{
  "dataset": "telescope images of galaxies (Galaxy Zoo DECaLS)",
  "translate": 0.06,
  "norm_position": "pre",
  "parallel_block": false,
  "inner_norm": false,
  "expert_mlp_ratio": 0.5,
  "width": 256,
  "pooling": "mean",
  "residual_init": "none",
  "muon_scale": "match_rms_adamw",
  "steps": 14500
}
Rows from block 5, named by matrix and row number. Rows with one number belong to one attention dimension. Each number is 128 + 32 x the weight over the matrix's rms, rounded and kept within 0 to 255. All counts start at 0.
# q: attention query (model.blocks.5.attn.q.weight, 256x256), inputs 86-171
# k: attention key (model.blocks.5.attn.k.weight, 256x256), inputs 86-171
q.161 [140 102 133 134 101 130 126 149 147 110  66 108 107 123 136 114  78 129 150 170 143 183 110 153 171  70 202 136 178 126 119 101 179 141 138 152  97  77 121  71 160 127 141 125 153 171  96 132 110 155  85  69 163 123 164 115 116  72 153 114 177 163 155 170  76 116 100 108  88 191 106  91 138 147 148 112  79 158 178 123  97 172  80 119  90 144]
k.161 [139 119 121 108  85 165 116  98 162 165 144 123 136 115  94 147 119 169  82 135 148 165 168 168 113 150 163 153 126  78  69 155 178 160 114  79 137 123 181 124  58 124  93 131 125 168 173 115 166 144 192  97 141 157 199 159 146 181  78 123 140 154 119 137 179  99 100  94 127 144 167 175 220 179 140 155  48 161 136 150 119 143 105 153  79 129]
q.162 [111 135 123 148 129 110  53 109 108  92 182  99 145 113 140 113 141 189  65 148 117 135 121 115 147 129  34 157  91 169 132 157 143 209 101 178 135 200 181 136 118 143 134 143 169  58 137  70 124 117 166 111 117 137 133 154 147 135 141 152  98 169 100 148 128  96 122 142 108 147 145 128 144 123 118 157 105 132 158 180 204  99  43 138  68 139]
k.162 [139 178 173 152 136 123 119 189 199 145  51  77 191 103 161 145 118 148 169 148  76 174 128 162 115 141  97  96 131 190 150 125 121 163 121 133 146 147  84 111 119 133 165 113 189 196 121 165 135 135 142 163 163 124 133 150 125 172 209 163 131 126 130 111  75 118 119 109 151 123 165 136 120 129 215  64 127  66 104 152 138 109  91 155 130  73]
q.163 [116  60  40  98 173  77 114 118 111 150 164 150 150 144 124 104 154 161 158 120 126  93 135 106 129 147 136 126 107 114  63  83 211 149 106 149 155 173 100  72 151  94 125 135 103 114 124 153 127  74  91 100 142 148 201 106  86 178 136 121  92 156 125  81 148 102 116 159 132  97 131 132  89 139 133 114 100 160 111 183 117  74  83 102 143 128]
k.163 [161 133  87 146 104 163 112  79 190 130 138  89  99 122 138 144 136 139 176 126 130 135 189 132  85 123 108  62 132 152  72 130 196  91 160 185 175 115 172  95 118 152 111 174 117 124 201  96 101 145  89 135 197 110 125 158  80 116 145 166  70 164 134 105 146 174 120 114 177 177 139  96 119 137 128  73 133 152 122 194 118 159 127 110 118 131]
q.164 [151 147 119  92 171  17 151 139 137 143 159 171 126  88 138 198 175 188 134 106  73 122 137 111 172 125 146 122 129 109 118 138 158 130 136 168 159 170 157 151 133 165 102 172   6 162 136 181 102 156 104 151 160 166 172 178 114 143 119  92 113 143 129 154 141 120 108 122 155 212 167 157 204 133  67 112 178 103 191 129 166 107 147  79 128 120]
k.164 [ 97  79 121 178 109 155  91 128 105  76 114 104 106  79  81 147  93 166 149  97 111 172 115 101 131 134 135 112 131 158 121 116 105 122 122 136 116 146 139 158 129 165 109  88  96 153  81 131 118 125 100 134 120 118 102 120 132 132 147 132 123 162 159 129 146  97  95 153 137 117  85 107 112 127  95 136 145 131 140  91 118  97 150 149 139 143]
q.165 [ 82 147  74  99 139  66 117  92 150 133  73 140 118 106 120 156 110 112 121 123 209 138 151 158 108 111  84 193 125 134  73 114 208 131 113 165 158 161 130 177 143 131  72 128 158 115 138 123 156 159 167 182 168 146 157 140 119  42  93 100  54  94 176 148 159 183  46 138  66 155 164 125 116 126 244 148 133 147 111 109 152 155 104 106 130 100]
k.165 [111 117 103 114 153 185 104 195 124 126 123  84 113 133 160 166  63 120  47  96 155  70 135  83 166 175  65 141 159 191 170 152 111 128 110 183  97 144 156  76 141 116 119 125 122 112 124 120  76 138 144 122 129 142 100 141 189 129  42  99  90 197 125  48 124 129 127 175 118 160 127 161 135 107 147 136 134 119  62 159  95 131 129 125 148 131]
q.166 [143 158 153 124 107 126  84 156 101  82 140 108 198 121  84  58  80 153  97 143 152 110 106  89 102  93 114  93 224 126 137 157  87 136 127 112 149 127  91 103 141 143 111 115  80 220 100 160  94 157  88 144 110 136 111 122 146 179 120 117 110 171 146 104  95 130  81 153  67 104  71 144 155  77 106 140 134 168 141 143 111  72  84 117 151 135]
k.166 [ 89 100 119 138 161 166 113 143 151 128 116  92  94 115 150 118 172 191 162 103 146 108  92 123 121 200 153 123  79 122 188 125 163 143 173 143 122 171 133 193 127 151 148 105 159 118 124  85  95 138  65  60 110 112 156 155 109 147 134  95 127 100 152 161 125  82 182 114 117 112 138 127 150 172 146 134 186 175 155 127 116  90 159 146 168 148]
q.167 [131 112 102 150 131  66 133 157 119 136 105 151  82 101  94 162  57 163 173 211 111 150 125 163 150 167 123  84 129 109 146  88  92 117 158  78 120  79  96 113  58 108 150 135 136  84 183 131 112  86  72 133 101 161 153 115  72 101 138 107 145 189  83 151  70 153 118  81 137 140  96 129  96 184 174 159 150  82  84  97 156 154 110 114 183 170]
k.167 [220 134 139 172 120  91 110 113  80  89 208 126 187  98 151 140 200 146 148  65 179 114 142 164 153 176 129 120 131 152 101 146  83 116 118 142 176 108 114 211 154   5 144 142 133  94 103 101  98  90  86 123 154 120 119 129 142 131  96 184 227 138 110 148 168 198 100 132  93 156 109 180 134 164 165 127 116  77 120 190  68 167 136  47 135 121]
q.168 [120 145 104 161 130 160  90 127 108 132 126 129  82 162 112 154 128 122 120 150  96 111 116  83 173 129 130 184 118  83 161 120 133 107 103  99 146 168  92 143 153 137 104  96 121  58  78 139 159 129 138 117  82 132 216 167 156  91 107 107 109 176 124 100 135 121 157 111 167 151 177 147 201 137 125  83 157 140 111  93  91 157  64 137 107 145]
k.168 [ 91 121 161 100  85 145 170  91 134 169 118 144 108 155 135 117  91 160  88 104 148 161 190 100 130 164 108 139 130  70 113 177 122 176 158  81  98 157 150  89 131 165 110 136 141 119 159  87 127 149  81  68 144 129 104 162 142 120 116 169 154 214 139 141 145 166  98 127  90 151 108  88 134 130 104 105 147 117 119 110 149  82 141 118  70 141]
q.169 [113 162  96 130 138  60 130  90  94 161  92 144 162 173  97 102 135  96  97 142 110 124 158 160 140 103 134 127 166 161 130  94 101  94 117  79 140 141 125 123 135 128 170  86 113 131 142 147 102 134 172 139 145 151 143 177 103 120  74 121  77  93 159 110  62 162 170 130 146 156 126 137 137 179 133 122 158  65 143 153 127 152 140 145 136  75]
k.169 [118 147 123 105 129 120 126  96  91 164 107 104 112 149 137  99  93  91 102  89  81 110  93 188 145 159 133 154 110 149  38 110 190 102  36 121 130 133  91 162 113 134 143 138 123 121 130 145 185 155  90 189 140 163 130 104 148  80 162 128 180 116 120  82  95 194 118 182 124 151 125 113 155 101 198 174 106 178 147 104 123 178 189 137  88  92]
q.170 [166  63 123 157 150 118 126  90 136 102 119  70 122 134 123 119  51 129  70 144  49 140 118 126  85 133 133 128  89 100 107 126 112 101 154 112 143 101 170 183 151 113 201 111 114 122 109 111 106 123 140 199 124  89 163 123 131 113  58 119  58 135 146 136 147  82 102 114 159 106 132  71 166 193 125 158 141 188 171 125 147 152 143 147 116  76]
k.170 [139 172 141 103 150 197 130 103 131 123 113 138 102 165  73 123 160 123 133 110  98 114 172 124 119 122 161 102 133 161 120 147  71 110  73 136 128 188 123 125 105 118 133 150 142 109 167 144 197  99 154 138 111 122 154 198 100 125 125 133  88  89 109 175 105  56 147 153 146 154  74 146 109  93 193 139 181 107 143 120  48 139 210 101  93 123]
q.171 [ 98 189 138 147  97 112  98 160 163 139 122  92 149 127 159  57  92 100 121 159 130 114 134  70 129 110 127 156 135 140  88 168 104  85 156  89 139 146 153 109  76 153  87 118 111 116  94  86  98  90 151 161  94 117 142  94  96 147 150 115  96  95 194 150 187 158 161 108 162 137 108 149 130 151 129 139  98 135 140 131 122  92 149 111  92  75]
k.171 [128 184 113 124 149 117 162 139 159  54 126 106 142  76  76 134 142 134  81 124 146 109 167  96 126  92  87 104 137 132 152 144 100 108  46 192 146 137  91 167 165 137 113 116 151 100 153 136 113 200 155 167 142 171 124 213 110 111 133 126 125 149 157 153 146 120 137 131 124  85 120  77 150 176 154  99  53  80 161 129 107 157 167 128 176 135]
q.172 [160 162 128 131 108 101 111 124 169 164 137 155 109 105 124 167 104 102 126 127 168 179 110 151 120 167 104 132 137 139 156 156 131 108  92 101 129 130 139 117 133  95  83 151  94 140 134 123 146 125 123 166 194 132 131 111 143 110 187 122 122 120  87 167 184 111 151 132 128 103 160  83 108 149 124 174 149 140  95 142 163  91 157 100 134 110]
k.172 [115 161 193 147 105 164 104 110 136 173 141 125 140 156 155 149 161 120 132 114 111 178 182 125 129 166 131 147  98 106 107 126 167 148 159  77 116 107 104 113 152  99 196 170 151 144 161 117 131 148  80 176 174 131  77 130 146 135 149  82 133 172 140 133 156 111 119 108 181 166 147 173 162 129 176 141 118 153 104 145 122 187  95  97 184 125]
q.173 [143 128 144 137  96 175 106 134 109 135  91 151 156 159 121 152 100 167 100 110  89  99 178 137 139 164 110  98 179 157  46 221 135 155 203 154 159  99 137 126 151 112 135 121 200 141 127  80 121 178 132 103 115 156 125  18  55 139 154  95 162 209 113  93  92  78 121  94 125 124  86 129 156 148  70  81  92 114 132 161 116 140 123  66 144 138]
k.173 [149 142 175 127 181  84 120 136 113  93 133  95 158 110 103 133  93  53 137 140 193  59 168 149 147 118  48 134 145 133  87 101  89 125 154 140 130 184 118 158 104 166 128 166  93 133  65 131 135 166 127 132 195  78 101 105 116 124  72 121 130 132 169 140 169 126 122 100  97 154 180 135 140 131 118 151 117 130 140 126  97 147 203 154 123 167]
q.174 [ 83 124  92 123 141  81  65 169 118 121 171 166 134 116  95 104 164 145 128 120 116 161 100 140 142 139  70 146  74 128 159 171  84 169 155 147  95  83 150  67 140 156  63 148 123 164 107 103  99 131 105  79 113 162  90 123 156 120 212  86  83 129 160  82 132 216 183 106 126 140 167 117 118 117 147 158 209  62 122 129 123 100 122 159 110 149]
k.174 [137 107 156 131 109 124  88 150 144 154  89 138 137 106 209  97 146 128  87 154 112 111 129 171 169 149  86  82  95 172  84 177  89  89 132  93 117  63 100 141 133 165 110  93 130 143  87  90  87 143  71 129 111  93 140 132 130 171 118 126 104 111  98 139  74 132 127 179 107 120  91 100  97 189 128 131 145 137 119  98 163  73 172 205  90 159]
q.175 [136 121 113  83 133 116  96 142  97 121 147 118 114 111 123 143 147 153 165 115 113 115 182 118  95 123 156 157 124 113 126 108 125 116 102 111 102  96 109  91 173  53  89 170  97 116 150 137 121 146 165 109 111 129 164  72 127 132 102  92 171 140 157  91 180 149 188  83 133 104 170 119 134 144 123  90 129 137 130 121 154  97  91 109 148  73]
k.175 [124 105 109 115 136 185 117 190 149 125 137  78 120 139  98 175 160 124 137  95 133 118 115 158 134  99 146 110 137  97 155 113  81 141 143 165 163 144 134 152 160 111 216 103  31 113  91 170 200 186  79 178 134 113 102  85 143 133 164 155 153 114 146 125 108 185 183 116 118 114 118 173 165 195 132 106 115 162 164 159  98 114 180 180 147  58]
q.176 [ 98 177 135 108  84 124 159 155  78 133 103 131 118 174 104 164  64 173 108  63 153 120 123  67 150 178 150 188 108 148 120 116 125 148 146 110  96 135 154 152 104 130 117 115 109 142 144 110 107 117 121 146 178 121  93 140 132 183 127 136 149 118  98 153  78 144 161 124 152 117 124 115 117 191 147 117  87 109 172 170 161 138 162 147 166 120]
k.176 [130 126 122 145 125 137 105  90 115 142 182 121 149 113 122 115 157 137 132  96 141 157 146 147 179 103 118 110 168   5 171 120 172 166 147 146  79 100 144 125 183 141 146 200  90 141 116  88 154 179 115 108 178 120 123 183  81 113 142 114 166 174 129 113 148  85 107 111  80 122 129 184 146 135 109 160 109  97 144  91 104 158 118  60 198  89]
q.177 [119 149 116 102 103 140 121 137 132 149 187 187 174 166 110 124 139 164 115  82 172 181 165 175 116 136 173 107 101 127 144 134 179 103 112 122 172 111 140 180 156 133  81  89  60 135 171  55 176 134 127  95 152 179 170 129 135  62 171 147  96 128 166  77 115 110 108  74 100  92  92 132 115 106 124 114 124 132 116 177  99 108 158  63 138 174]
k.177 [148  98 116 121 186 151 186 116 154 133 117 130 113 127 144 105 174 165 132  94 131 132  97 123 108 107 144 128  66 103 155 140 140 109 150 130  60 110 128 158 191 118  70 148 128 171 163 104 139  87 137  64 154 102 125 114 144 137 136 150 140 113 135 175 132 142 145 160 129 178 120  69 110 127 101 158 197 161 137  67  76 141  64 141  96 134]
q.178 [ 91 139 112 181 115 156 113 140  74 110 185 171 149 154 128 113 145 130 168 143 115 145 176 153 135 114 198 139 135 124 205  98 151 165 168  77 166 100 137 124 158  97 111  85 139 158 198 125 200  76 102 136 151 131 114 167 155 137 157 108 148 138 115  71 141 125  50 151 203  97 175 150 132 113  93 127 147 139 131 136  97 105 105 165 147 128]
k.178 [147 109 119 122 147 116 153 154 127 154 168 123 173 108 119 107  99  61 143 168 133  89  62 152 136 134 175 119 116 122 137 119 158 158 110 133 199 162 180  79 171 145 137 105 149  70  62 110 170 121  99  44  95 128 109  76 151 152  90 167 139 138 102 144 104 163 110 139 117 101 175 123  61  79 116 123 130 127 127 139 108 171  84 148  69 135]
q.179 [126 114 192 105  97 158 149 120  96 104 150 121 172 127 148 105 169 167 108 189 132  87  85 119 133  84 187 130 137 129 143 126  99  91 158 189  80 105 132 178 145 103 153 112 111  53 176 102  85 133 131  81 146 122 155 120 179  95 139 129  90  66 149 104 180 119 109 105 128 166 158 165  94 176 137 139 114 137 155  80 122  66 143 120 102 115]
k.179 [108  96 153 142 122 147 130 139 200 107 165  80 190  88 118 111 145 177 124 163  87 122 119 152 128  77 128 170  75 150  80 136 133  65 174 170 176 139  52 129 135 213 142 137  82 139  87 145 144  92 147 148 141 168 115  73 106  72 103 166 111 155 120 134 187  97 122 127 122 126  81 190 102 110 130 180  88 136 106  74 142 165 134 132 137 134]
q.180 [114  80 185 172  43 140 170  90 106 130 123 186  94 123 151  91 115  58 144 184 117 111 102  55  85 131 127 111 195 146 113  84 110 103 168 134 144 143 126 113 187 151 155  74 145 102  54 134 122  53 101  84 134 188 140 105  97 152 140  43 133 100 126 145 114 113 100  57 119 119 143  99  59 166 132 188 123 151 134 156 177 139 194 139 164 134]
k.180 [112 129  75 119  75 119 191  74 150 175 127 147  92 110  87 123 170 164 131 171 101  80 127 122 115  33 127 108 149 129  93 129 103 139 105  97 134 115 164 152 106  89 128 145  95 105 163 119 145 141 133 135 146 130 130 115 143  97 176 122  80  72 125  73 167  87 110 152 148  87 146 178 106 129 141 144 163 116 149 103 124 142 144 128 115 161]
q.181 [ 89 115 164 123 146 162 146 154 118 179 158 167 192 148 134 116 167  99 105 171 108 112 114 134 148 103 120  79 122 117 110 149  96 131 150 146 130 108  77 128 120 132 111 163 109 102 179 150 145 183 158 144 121 121 106 131 201 118 137 120 122 144 155 132 113  95 148 114 154  91 106 108 197 123 124 146 151  88 100 131 127 170 148 150 159 130]
k.181 [196 160 107 140 185  76 120 161 144  73 112 129 148 137 118  89  91 166 134 171 144  93 100 190 100 140 150 140 117 155 154 142 114 109 131  82 120  87 123 140 154 124 143 155 154 127 113 142 145 124 156 141 185 135 115 160 182  85 135  83 169 137 110  70 158  89 136  91 127  88 142 104  49  80 113 143 116 131 199  85  91 133  97 110 100 114]
q.182 [138 119 161 116 103 136 119 123 102 133 120 152 187 160  94 147 110  55  71 102 143  91 127 201 159 137  73 117 120 106 118  75 144 136 165 149  92 133  99  93 178 122 113 115 172 174 137 134 119 141  78 211 177 144 162  82 120  70 142 112 111 166 163 136  65 100  83 133 196 169 132 178  70 102 144 134 146 107 107 144  99 116 130 156 129 203]
k.182 [196 132 138 167 128 161 118 181 156 141 112 106  71 155 123 126  94 156 156 153 104 118 134 113 138 122 102 158 142  71 181 123 150  83 111  86 127 113 196 198 122  88 174 138 147 103 140 117 145  88 154 100 145 155  83 172 105  86 152 183 144 138 121 161 163  85 155 144 152  63 139 144 175  93 165 134  90 192  83 139 124 118 110 167 151 220]
q.183 [158 196 133 124 136  47 140 115 128  89 128 161 178 100  50  97 178 180 132 119 121  99 148 140 130 164 157 113 169 140 144 204 130 106  91 136  97  86 149 150 138 114 184 166 181 147 126 106 103 142 130 168  82 159 123  64 139 122  86 133 107 161 167 159 163 144 133 151  84 127 102 151 118 193 150 145  80 148 155 183 172 162 122 127 113 162]
k.183 [138 119 117 113  84 149  40 122 135 110 211 119  83 146 118  98 109 150 175 149 122 203 155 118 120 121 154 119 119  88 118 166 132 152 138 109 118 117 119  91 128 155  97 140 177 132 185 187 103  87  72  95 134 101 112 153 106 149 127 128 163 162 129 126  83 162 105  95 153 132 153 122 108 107 151  97 142 171 121  62  94 124 168 123 159 164]
q.184 [179 114 112 159 133 152 105 177 150 110 131 108  77 135 134 132  95 114 120 100  92 148 128 183 112 121 124 171 148  99  67 118 153  97 133 253 168 125 174 130 106 154 132 131 138  70 107  98 126 136 129 168 175 120 154 134 135 169 117 160 113 110 185  89  93  75 133 163 180 152 184  76 104 105 126 100 165 134 181 145 143 145 159  98 166 118]
k.184 [156 120  96 163 172 102  88  80 149 113 162 146 129 126 125 106 161 167  39 163 138 133 130 136 112 127 179 151 132 132 159  84 119  99  91 147 198 113 175 142 159 175 140  80 164 192 129 154 131 112 128 117 169 118 153 136 100 158 151 136 102  80 125 143 129 130  88 130 116 173 125  75 102 157  93 173 203 161 106  86  71 143  98 177 100 125]
q.185 [ 80 134 174 135 183 154 108 149 118 116 146 113 121  86 148 183 134  98  92  83 118 203  99  49 118 130 111 152 122 153 166 130  86 137  66 159  60 149  94 151  77 141  88  91  86 121 110 108  93 162 131  96 135 148 100 175 160 176 108 113 141 140 159 114  59 111  82 102 172  92 149 139 161  74 102 156 134 118 162 150 137 188 171 132 118  97]
k.185 [184  83  63 171 149  89 138 144 114 123 129 135 144 126 142 114  67 128 147 127 110 144 167 125 142 104  67  73 173 128 134 118  42 188  47 115 151 164 127 120  67 170 153 108  88 200 140  87 142  90 126 125 121 116 109 136 116 107 139 102 142  99 163  75  53 162 151  65 175 180 133 103 102 115 141 143 160 154 136 111  99 198  77  88 136  94]
q.186 [110 143 116 107  97 130 134 157 157 114 114 113 104 138 119 152 135  86 156 146 108 145  95 106  59 108 154 152 134 119  84 130 116  95 179 165 137 133 185 133 189 174 125  86 155  50 128 102 150 119 128 120  73 131 120 153  89 129 144 182  84 137 149  86 106 127 112 140 160 123 134 164 134 177 165  65 122 132  77 135 143 101 161 191 132  93]
k.186 [113 103 103  87 119 188 114 131  99 160 110 129 121 122 184 132 122 141  95  97  98 159 119  88  68 192 163 113 165 147 105 112 157 142 128 117 161 203 182 138  81 167 144  70 187 142 136 173 135  96  55 124 129 177 146 167  76 107 197 162  84 119 139 125 115 191 145 176 148 148 111  36  96 182 178 133 101 184  23 153 128 122 169  99 106 107]
q.187 [112 141 134 192 200 175 103  75  56 182 119  93 130  70  93 136 169 121 118 141  92 147 112 186  90  81  55  97 128 123 163 172  93 162 123  80 124 151 108 173 182 127 153 115 147 108 106 104  67  92  80 113 136 141 141 164 157 106 148 101 176 164 129 121 108 115 205 188 167 137 114 112 105 153 133 136 151 105 117  92 131 132 148 104 185 119]
k.187 [ 86  95 128  94 175 131 123 166 170 142 159 184  97 105 167  97 140 100 165 101 142  95 156 121 125 158 141 146  97 117 102 116  56 151 118  56 139 131 112 172 118 172 158 129 178 110  97 107 103 165 157 128 117 122 162 123 112 116 150 131 139 170 116 183 143 102 127 106 140  95 132  87 104 105 102  53 103 148  79 176 160  88 173 129 147  88]
q.188 [155 149 152 136 151 117 102 184 115 120 155 101 124  97 149 160 151 130  84 189 171 176  86 131 179 158  95 121 164 133  77 144 160 120 154 185 119 104 147 165 120 100 113 154 144 156 131 164  86 167  92 125 117 144 100  60 186 139  74 180  95 126 137 131 115 104 117 112  72 131 162 131  84 138 111 113 145 151  77 165 106 187 123 173  97 125]
k.188 [ 93  69 126 153 158  65 119 129 148 135 134 152  66 120 134 146 139 118 149 135 100 184 136 106 131 110 110  88 113 148  90 159 135 168 102 128  96 150 126 164 148 157 131 169  85 113 199  92  72  92 139 113  91 106 123 132 109 128 126  97 197 136 120  89 115 177 177 140  97 120  90 116 103 163 152 148 168  72 127 111 147 131 160  88 162 134]
q.189 [ 90 105 146 115  81 158 131 135 135 176 127 159 159 107  94  85 161 139 138 119 119  95 186  91 131 139 205 149 105 162 140 128 121  76 191 100 112  98 136 147 119  98 100 157 131 125  88 179 157 123 130 136 164 119 149 199 162 166  77 141  86 186 121  76 138 128 187 147 138 103  73  90  59 142 139  74 172 160 153 150 119 155 127 146 101 126]
k.189 [107 108 105 208 159  73  88 158 141 148  64 105 143  85 154 196 128 109  91 121 151 165 117 105  77 141 170 139 117  99 130 138 118 166 196 121  74 132 111 147  94 133 160 117 171  96 129 107 115 102  82  95 118  96 163 135 133 156 155 114 117 160  49  98 156 183 102 157 101  99 154 109 100 109 119 121 107 110 152  87 165  83 113 146  99 168]
q.190 [ 97 186 124 138 155 151 128 144  88 123 141 190 142 135 132  80  97 102 142 158 164  69 133 137 190 119 112  83  81 102 136  97 164  85 136  81 120  88 132  82 163  99 121 169 156 144 160 167 154  84 134 117 149  83 116 114 107  85 149 127 158 109 108 121 102 122  87 169 109 123 128 115 103 175 146 186 125  99 127 105 153 146 155 129 133 120]
k.190 [135 138 113  68 146 112 103 125 128  88 105 149 169  94  86 173  96 119 121 122 188 119  88 144 102  89 181 116 143  95 134 149 108  92 105 103 183 107  74 163 167 144 140 124 168 149  56  80 142 100 116  87 133 165 117  86 101 168 127 140 116 129 137 109  60 186 110 184  92 102  92 105 120 177 106 129 144  86 135 128 126 113 162  96  94 137]
q.191 [124 151 153 121 121  66 194 112 147 172 171 110  94 118 101  88 139 117 135 128  82 129  89 209 144  99 152 100 127 127 120 119 153 203 144 159 126 117 171 131  84 108 115 121 153 139 102 128 195 141 109 151 168 133 132 160 151  98 149 129 129  74  76 123 115 106 163 165  83 127  90 132 207 118 136  90 125  78 105  88 107 109 108 103 126  64]
k.191 [158 120 152 154 124  98 103 144 105 142 164 117 130 124 120 102 133  99 157 110 104 102 102 108 107 106 164  91  95 146 188 115 143 107  68  65 113 174 110 141  97 116 162 153 115 118 124 126 196  91  64  79 132 163 123  93 140 159 159 105 188 144 147 124 171 141 127 144  89  98  99 136 125 152 147 175 156 101 108 119 140 170 103  47 160 118]
q.192 [153 129 137 138  95 122 173 118 193  68 143 169 107 114 182 163  91 123 111 154 144  86 128 111 148  57 104  71 114  80 146 166 150 129 200 150  78 121 113 174 138 116 150  78 158  91 104 135 138  73 132 125 170 129  79 126 175 138 154 118 109 110  97 109 136 101 127 136 131 101 174 106 152  72 139 147  95 122 117  85 117 103  97  86 139 127]
k.192 [146 160  91 136 120 121 108 110 121 159 116  98 186  93 144 124 132 182 126 147 122 149  44 179 137  63 127 106  98 123 143 115 113 173 157 122 165 180 165 105 108 134 104 141 123 164 109  47  64 176 144 113 113 152 143  87 118 153 122 111 100 179 143 135 110 118 141 114 112  64 105 106  80 126 109  98 122 131 139 103 196 125 105 155 140 193]
q.193 [184 158  71 126 177  92 110 135 126 122 120 126 135 156 118 142 154 122 150  77 114 146 139 103  96 158 151  81  90 110 144 123 112 141 103 133 157 105  62 105 137 122 132 154 107 102 177 132 119  92 148 105  91 161  43  93 145 119 120 103 180 136 127 126 135 137 120 108 135 124 130 139 112 147 208 139 106 100 161 157 145 130 162 108 149 167]
k.193 [122 121 103 176 180 178 121 148 145 146 128  74 175 120  95  76 114 168 140 122 138 150 133 121 129 158 134 158 199 108 106 188 120 168 109 110 105  94 134 107  92 175 120 119 121  83 134 139 130 179 133  86 102 131 133 103 116 143 167  47 116 128 122 119 174  76 114  76 175 151 143 149 104 155 199  97 152 171 166 169 130 102  63 144 162 117]
q.194 [ 79 126 108 131 114 144 109 139 145 114  96 118 156 113 110 169  98 163 167  83 160 102 152 113 124 102 167  39  85 157 161 151 171 137 190 119 163 119 188 168 153 166 141  48 137 143 131 115 101 201 157 123 101  80 147 137 176 128 116 153 190 159  89  86 148  71 107  79 157  89 118 169 158 145  92 170 162 158 133 150 111 111 189 141 167 180]
k.194 [188  93 159 127 124 171  95 123 162  70 170 194  82 142 112  97  61 143 146 149 105 165 133 139 144 140  98 121 150 176 159 134 167 108 142 125 140 169 150 108 144 122 112 103  79 174 166 139 128 124 129 169 145 159 190 146 143 110 165  98  92 117 100  93  92 161 142 120  77 155 132 133 152  74  87 158  84 139 123 111 100  69  89 153 155  84]
q.195 [122 125 149 100 178 153 139  77  85  74 152 121 129 105 102 108 147 152 134 102 142 108 125 175  70  27 153 145 100  97 168 142 105 169  87 151  98 120 129 111 123 160 115  80 116 122  70 138 113  79 153 122 127  70 153 156  85 198 140 124 140 172 167  72 139 107 134 142 173 126 173 111 109 204 161 125 112 129 133 142 105 173 189 125 149  65]
k.195 [139 157  87 135 107 174 165 150  96 144 115 186 136  92 130  95 154 116 117 120 134 117  96 127 147 156 141 140 156 156 123  87 120  54 183 117 130  71 171 122 114 164 146 152 151 120  75 105 110 123 143 144 126 160  96 120  80 140  90 112 150 103 104 167 162 153 160 128  74 124 129 119  86 103  99  89 122 118 140 112  79  84  79  33 174 145]
q.196 [153  95 165 108 145 122 149 187 156 121 174 126 133 138  90  62 119  89 133 144  94 162 104  60 134 181 122  76 159 100 142 155  84 169 183 130  84  89  82  97  89 182 141  88 156 155  91 150 134  56 135 117 129  98 148 146 107 110 130  84 127 126 114 119 179 139 127 132  61 166  58  63 131 125  83 116 139 134 117 114  76 148 151 137 195 148]
k.196 [108  99  83  99 118 109 161 117 152 220 153 172 131 147 135 143 155  80 151 189 139 157 164 132 120 187  98  96 151 135 171 118  87  76 138 145 132 158 109  73 120 153 102 131 125 160 157 161  91 131 119 160 128 129 105 124 121  89 147 120 120 123  87 166 106 176 145 136  96 160 184  75 114 173  91 156 158 125 172 127 169 121 128 122 143  59]
q.197 [146 137 144 161 138 118 165 104 118 138 119 151  92  81 128 139 129 115 129 162 123 142 126 116  97 102 146 134 175 144 179 130 124 140  77 147 147 172  64 123 150  80 130 163  59 141 114 164  76 167  96 166 130  78 164 115 124 170  97 171 151 139 177  97 116  63 146 139 145 110 118 128 146 101 111 133 129  91 139 126 109 108 143 109 140 119]
k.197 [124 131 106 127 111 170 151 184 110  71 107 140 137 133  95  95  95 113 113 188 124 125 124 149  61 185  90 118 106 168 189 125 113 137 126 126 148  91 176 132 123 215 146 174 142 150 123 136 108 129  93 152 171  90 125 110 127 125 123  98 115  70 115 132  90 141 149  93 111 153 212 143  74 140 114 103 117 115 183  93 160  90  79  93 132 127]
q.198 [166 195  63 145 153 131 130 116 113 109 155  76  83 123 140 101 106 107 101 123 138 128 130 134 182 107  99 146 136 112  78  87 215 105 129 124 185 116 226 189 134 149 114 138  94 152 130 121 178 123 174 117  85 132  85 113 110 119 170 135  82 142 119 107  85 109 126 164 111 178  95 156 116 152 145 140 103 153  88 125 130  89 120  71 160 100]
k.198 [ 74 181 110 160  87 144 109 118  59 151 133 128 112 116 134 127  67 122 108  99 138 149 135 102 161 176  89  88  81 134 106 148 180 102 181 103 160 127 165  98  97 162  90 159 109 121 105 165 136 179 141 172 152 167 143 145 195 132  93 147  46  42 206  93 122 114 167 128  61  94 115  82 131 121 117 135 212 163 150  92 124 145 147  60 181 101]
q.199 [138 175  81 147 118 158  96 130 197 119 120 100 134  80 208  57  87  60 182  82 144 124 142 105  80 130 101  91 128 141 154 109 134  87 134 157 167 149  83 121  98  76 149  68 138 133 178 169  76 108 136 181  86 137 139 123  90 111  89 104 156 119 118 158  83  98  99 126 134 150 166 139 124  95 113 120 169 114 148  80  98 156 136 104 194 163]
k.199 [121 120 108 142  99 150 133 167 123 137 185 196 143 105 124 153 130 156 133 194 113 125 107 135 137 148 102 120 104  69 132 122 173  94 151 180 173 124 127  97 132 151 140 119 152 103  82 128 145 154 188 149 120 130 101 132 122  90 171  96 120 211 115 126  96 130 113 130 163 163 129 135 142 115 179 165 126 156  75 161 161 117 177 127 164 134]